{
  "model": "rotation predictor",
  "dataset": "photos of plants, animals and fungi (iNaturalist)",
  "train_examples": 77898,
  "image_size": 48,
  "crop_scale_min": 0.5,
  "horizontal_flip": true,
  "arch": "poolformer",
  "norm": "rmsnorm",
  "norm_position": "pre",
  "hidden_act": "relu",
  "mlp_ratio": 3,
  "layer_scale_init": 1.0,
  "parallel_block": false,
  "inner_norm": false,
  "patch_size": [2, 2],
  "depths": [3, 3, 3, 3],
  "widths": [64, 128, 256, 512],
  "init": "trunc_normal_002",
  "residual_init": "zero_last",
  "optimizer": "normuon",
  "muon_scale": "match_rms_adamw",
  "learning_rate": 0.0023,
  "momentum": 0.85,
  "nesterov": true,
  "orthogonalizer": "polar_express",
  "adamw_lr_other_params": 0.0028,
  "max_grad_norm": 1.0,
  "max_steps": 14600,
  "batch_size": 512,
  "epochs": 96.0,
  "lr_schedule": "linear",
  "final_lr_fraction": 0.05,
  "warmup_steps": 730,
  "weight_decay": 0.3,
  "adamw_weight_decay_other_params": 0
}
Rows from block 6 of a small rotation predictor, named by matrix and row number. Rows with one number belong to one neuron. Each number is 500 + 25 x the weight over its row's rms, rounded and kept within 0 to 999. All counts start at 0. Numbers have three digits each.
After each neuron's rows are labels from the 100 images, of 14848, where the neuron reaches its highest value: "place" is the part of the image that holds the peak. Only what is clearly more common there than usual is listed. The data: photos of plants, animals and fungi (iNaturalist). In brackets: how many of the 100.
# fc1: MLP up (model.blocks.6.mlp.fc1.weight, 768x256), inputs 64-127
# fc2: MLP down (model.blocks.6.mlp.fc2.weight, 256x768, transposed), outputs 64-127

fc1.511:478525496500500515487495481445515482521517528511527510483460509521511474513480491520493463515434503521496522490511502506493510551513501496494475500508525466499515511463509539496543506513523535
fc2.511:483478473524491524494496487510519508528558511490473527519451497490482468513483487496484510469498523508464497488517517507500502502491537505503505488461507560511500427553498469495496511531499550
place: middle left (28); centre (27)

fc1.54:494474470498450504478474508520460480494519500474473512522513496527498462497519504489481513509487481486509487502521512494507477500520455539476516513460540468476473499504500542475515514503509482
fc2.54:496468500494494499477492473478492492520508510490492491537502466440485521538471511541487521487511537499526490502464485501539461481490506503528537497506476512515506478507458486523512486503523493
place: bottom right (27)

fc1.388:489543519479473480452491504500510505483534515474502521507531463506557526507494510510501511500489542462518517491524496484473501476499517479511504515478492558510500466559499530475529503506471507
fc2.388:517506512486482495499521498499473526485508514499482526497501496453533511504531480513477455541501463491526532510494466513487519507525465465527478476531502542467503527537476496519482481461478484
place: middle left (37)

fc1.611:528531512449526555473505524503529449484524525425465528503478457487451487493454449484490522554487472486518509485516515486488539517490480536508494474498522507477482497518537519467520522503504495
fc2.611:505466457535488504499456486528543521507519480540557476502447529485478526480461471524488505509517521486477528513518485508486499482504503498544501540464465489543476472483479508484514573450488522
place: middle left (28)

fc1.286:507519543526527482474491524514501485517485461518530509526472478501485518476531560552531505520486496525502539545495502487551508474503475525491488558512501454499508518478519514544487533510534470
fc2.286:494481501498550453494513504491499517491504552535511481485495509479512507502514474487525512518483498517495497502490550499448487528518546469530505509508497501508507544495532505485546523478529488
place: centre (49)

fc1.674:453573481477510499493506516495497507521509475516456512518470491516548462505519529441507566484479505484498491477471508563481526449517480470496530479547464474473469548511487502524500485498493496
fc2.674:515483480492470528503498550473511432500514465479529460524527489467476492525513498491507527482461420476473525493573526431471469511536483444499530486506459479462491484470515516497527535537479481
place: top centre (33)

fc1.722:528520468472461490486479520540521540485510502524481528483501489478498480552459490514491512512536553471489524520522506524488509502545466480476480539544514508496479490503530537512494518492533546
fc2.722:507490510449469497544476499527497515507482478510520519473500484521518485500492472487485452502478486488524518506492462501469474493549546532492527461484460514514500459494566496457507544516510511
place: centre (38)

fc1.199:523493470510514478461488531533499480514536535510512495492459465488476497487548546495466482492520518493495512510521490519507548501507474513520446542498483525578525514486505482492526517502496487
fc2.199:543501497503527503511464504467469491497482491518514527492470476471488520469505470532484496522531523490526536514498466507515538531495499521501515488493467540475503476470497533474488498488491509
place: middle left (41)

fc1.409:516440474526469478500483486513532487502540442510500496465528491482512522540506504463492511516466538519499510479486515511472522486499573496469496507497487577508528484465448530500470445473542509
fc2.409:468554491490499505544523497512507492477507456490509547488526504434477502502509493467505497544484476510513509526507479537495530488534525473461446562455488516508559506489522537478499466512504531
place: middle right (27)

fc1.134:468503525536462489489526519482502485499515511438517501523479511489495501508512565511499505444515483521516445532470476478498523505509511511509458471501478497512469518505455493512500515504513534
fc2.134:515480508533520505482541484533487513495521493480514508462528485496562507489581488506497510490465489476487529502455485508528490455489519517504526553531510529522534533495467443501503524500466500
place: bottom centre (36)

fc1.520:532489512511532531509460523532486476538483499507530519518486478528439456475536528476496519475489474475492519487522481510463490446504490496500468532529483509472506504460533472515529504535513498
fc2.520:486506500533488538506481497519481515541514537510500520454449508538488515484535505525499477509488527481491536534494450511521558522460499490495514449516528530507507527465517504477493514491464505
place: middle right (34)

fc1.71:448497520525499530467478489426533488491475501543472480489507536517500468531489559505516498505518541500495445491522527494506493469516490536516491471479511490519492492453512512479505490512525516
fc2.71:488518531517502512515544492519449519479527542443499500505450505528501479519556466529546513463466489512547505526510490517507501504491496499482505547502537523502527487500525472512504497446507506
place: centre (68)

fc1.368:507515492522457492507502499541530544578482482472502500481491535525487484499493453520504509432484516494505490517498480510457502476506482497547476529543522491465550480498517503512494486551518500
fc2.368:553512515508572510495563467499486494482515488443554532469545503502527521481519529524502491497500523477472474480492502540508490499467484502538488481544525512503476493502509463499504502509502501
place: bottom centre (32)

fc1.654:518530507509464508481510451452514517479513571521471471517518495516533509522516514483482525531520519472495501505490486485475509466509524497496439483481494486470502531477499527506518486477520453
fc2.654:525492507490546464525486518504513456514501502489463504487528526480522489528460478505474481469465459497510515530503506472515489496479480464506507527521467501485529475487520443482484478527521505
place: top left (27)

fc1.313:512482501460489497487509462479491527533501513497463532501523471471437498480495546458548505521515537487470474517541523528497507487476527483493497483524518523441509493520553558485508474477505505
fc2.313:447490533484493519507453499507488487497502479469469487458478473458507526484501440501491537488471481486514517503468497483503503471514499490441474457487489517514463514511514541527452493488483501
place: middle right (28)

fc1.48:464525526492514507485527443509517479498485521547544483506510519459513487525475554450514515475470499478532514475488498465481517490473466459477539487513498515496502512536525509480507506506459495
fc2.48:533485492500471529493486496485520511508494533531457480549489487517463474538506475456503519515498506500509507465550481475508529486479514480438441555531511534496493492535530504486510487480482504
place: middle left (29); centre (28)

fc1.160:497496478514494544438479480498494502534506475492515523464518534485494539484516463485434485546459495522517516469521500498536518472511455481512504511501495512474486508500517493500510507509495525
fc2.160:496507524437458512472525462572518466525499473506492544512497546502494532449513486505503474513460511507502517521475502532524466522442522527477474503509480524480511481471488485497520491486525522
place: bottom right (27)

fc1.495:495515522470514482512487531497491526494498472544500498446537518550512521529471553504512515534509505487492516474503520495509481503498485509511503472530523451509529467481520534498503489525516446
fc2.495:490521492475537502472500507520491471489516495535535529504524489494482455493485480537472512478552518457505485435508502522504466525513510527508479479466530499503507480463516567490509494510495506
place: top centre (36)

fc1.525:476492479505461487469501515511502487497486481506495476490467462467536477456478485559506498502485511477513477529529484493537485490505536513484496492489504585491479468531506448533519511492504510
fc2.525:510560483534522495519514457507475508510452528492518525508523518496479538476523447461472513495485439490474511466481504489520456469529511540539525512482521527487531508484486508468471482523491513
place: bottom centre (30)

fc1.125:513486485491519538482488522546487508477473515518542511484493509516523535519462549534501491443524505541476566519536484525546494431539556482504495530510503561450517525449512498537521481505478492
fc2.125:544488511500556490505513501500500490484519449533533503431482477501550483507478434491525491509534556492489523483490518467517462499498498493507516470502536526491484460511461526496489470491502502
place: top centre (33)

fc1.278:541526482497507505507509474471563488431488525507482501492485471474512487523500524516519497541519490518496480478507510516529509486484540543476492465535495485494465483484512465467485516496505477
fc2.278:488511512478484490496496526505451518523456503527482510514477486515501506500507477490547504468473496504492530540475485495508503488496506466521507521521527493531514533548475504480546501520516539
place: top left (36)

fc1.676:503500509501510490443547520490456476490476461481499501472544556564507475495551510547512499467451463473483493511455479510507510501527461515480489556449477508519528470523495536507551469487535472
fc2.676:479502480454531472524489492535513477536478544458498495527461484496532514511466516469517480469499482488454453448505483496467508485501474484470502514537500515472506496504489498467485461513514542
place: centre (38)

fc1.583:473527503503554458485472506511533487520545497499502513486488496476547480521513485488547509472474526503482451470540503493516538494503503498537515494553485479516479515479485525469458488521492512
fc2.583:531485503425492481485533478438554503501459514545521514510528523500475511524475496534503528517469527483467526504493480530474463510491479503502507510480484496497496522526504502482536556507509513
place: centre (32)

fc1.763:476504470528435482548527493521494492528458512544479508496490477479494537502546488513521494466527504491521507492500498517443488495480481448525457474517507487506513532482524477501505511491522508
fc2.763:510495473487515513443517485520446517491505486493509504500538512497476510490481473482470488526466512526504494539543475540503450474499510537495492489499473537448460538477521520488497507530479511
place: top right (27)

fc1.731:493475553467488482505506522510510479500494494504480456481472504515537503517515471479510482489529505490552471511487473426511480515520468484466513474521503616507485516481464561501508483495505509
fc2.731:486597515515487507481518428523491486489441533523495496552461513476478496516498462474522495533501480480497496492514531492500548521515464449467491516469549484501523530523544479526516509487475518
place: middle left (31); centre (29)

fc1.730:470525513509469481526502493504514500533484478534535507468494488499470492535484547505526505509474504498510504518519483506503479491493515472510537486539482513521536501540528573488527521475439544
fc2.730:506495483546446491540450504503503521521503491507476530529482427489500514474516458468526483501497474459545488475488490529466466522480519491485478472477456488475515492505565531535466467501532516
place: middle right (30)

fc1.457:507516485516502516482481511504515497524462516489504525479503459489480506503514555489545487513509451500521531493506510508524459470517491522495497479502450465475536450544482532506525504488505469
fc2.457:482503513482521507500513478496488518497478495508511509498493539509501492503521490538467528478504447487480465494545502506510458492501486487511513491448488477523482486497470526434513511513514517
place: top centre (35)

fc1.139:512472506545505508491440499479488530489481515507540520480496512509477526543520456480510487509492510496498514456474485494535501457514556500453509512514508499485511545550522518452460522535544482
fc2.139:499517482487516537511525519527526493498488483496529486481533499483511510432488504505470513517480471517512466485537532486502493493515480511456482505498496500503492497488475498481538521497511488
place: top right (28)

fc1.119:501497459498471493467496443502429481485461468468492483511498487486473502497518521470506523498482478506486529496501505534486477550504511465517511446450467511463457475461498486433547470574508576
fc2.119:474500495506491442542488509528504493476497501486515488527532508504517523532518458482483510477475480510478491519474476477514472526477547491504508468518465499528526505495454475558472472522481502
place: bottom left (27)

fc1.556:491517543464503471500530484484525534522504473505528468475494507491504509491552538547515502465471478514477452508497525502502490509503481510519502546467495481496508546469525491463510485515496529
fc2.556:483505526481496468495549510483537491483491550465501515465508515511488494499534475521534528511487459518467519475485528521531516490516466530491485458556551516500502479484497473509510497498499484
place: bottom centre (33)

fc1.208:478513523490532517500517507481505536506481551496538519494465495479481468524551501536478469512517531515470425500505521498485512468498481541515492487512550516544507514517487517508536516500523543
fc2.208:496482554501482479475558481484441509512524496468498523504470504494543460541529483548559504476466490488521471517458519488493522509492506493513510522547525513538490515453509504482501541472482482
place: bottom centre (29)

fc1.373:533514512491541496511496510504470548534466510492482522456482503506431468441510504523503510523427522518491495500499511461467481490486526503480506480491491489450499525500497505470461506500512515
fc2.373:473484496490486482486499519534519508537528502498464536422495522486500498495505509492515492501489500573500520505472522516498487481419524512520516493496467535475508436479437511483493488469513478
place: centre (29)

fc1.274:492462520532487483496466512479458532497471514499512515485525492524532527503499453514496491490527468483528506485532476515520506503527552468523518491527503498496503519537450491502518519502488486
fc2.274:471499476471498523446487494492511499487497457511529500508510551529474540487458503485471478500530497460493497491496536488481488475510530515489456508495498496487452507503496520517447484485515486
place: centre (42)

fc1.144:512475467520505509547512489481484509511493497523481476472513474488490507502476502476552475535478529519535496528495509497523468555492471486486491488523492505548513476538478560515510510466507478
fc2.144:508587516522515538513502501513549507476497504547492492488496498494458515473479513488469493509505477473477521450518529481523496506520475476489508471494505469497478510516471525497502544460538512
place: centre (38)

fc1.698:499491510505466496466500529509508504524481528485494528483538509497514493499484527480477448518475533520494497501518481473532521490450499533507484519487473505471521483538551494485469484516500501
fc2.698:463527530504536500521486482505524481526515519513493504557520531465429521485487524472503532518475445530501493475528572452505511503501506495534464488493498441514503534471512482534477519520505530
place: centre (51)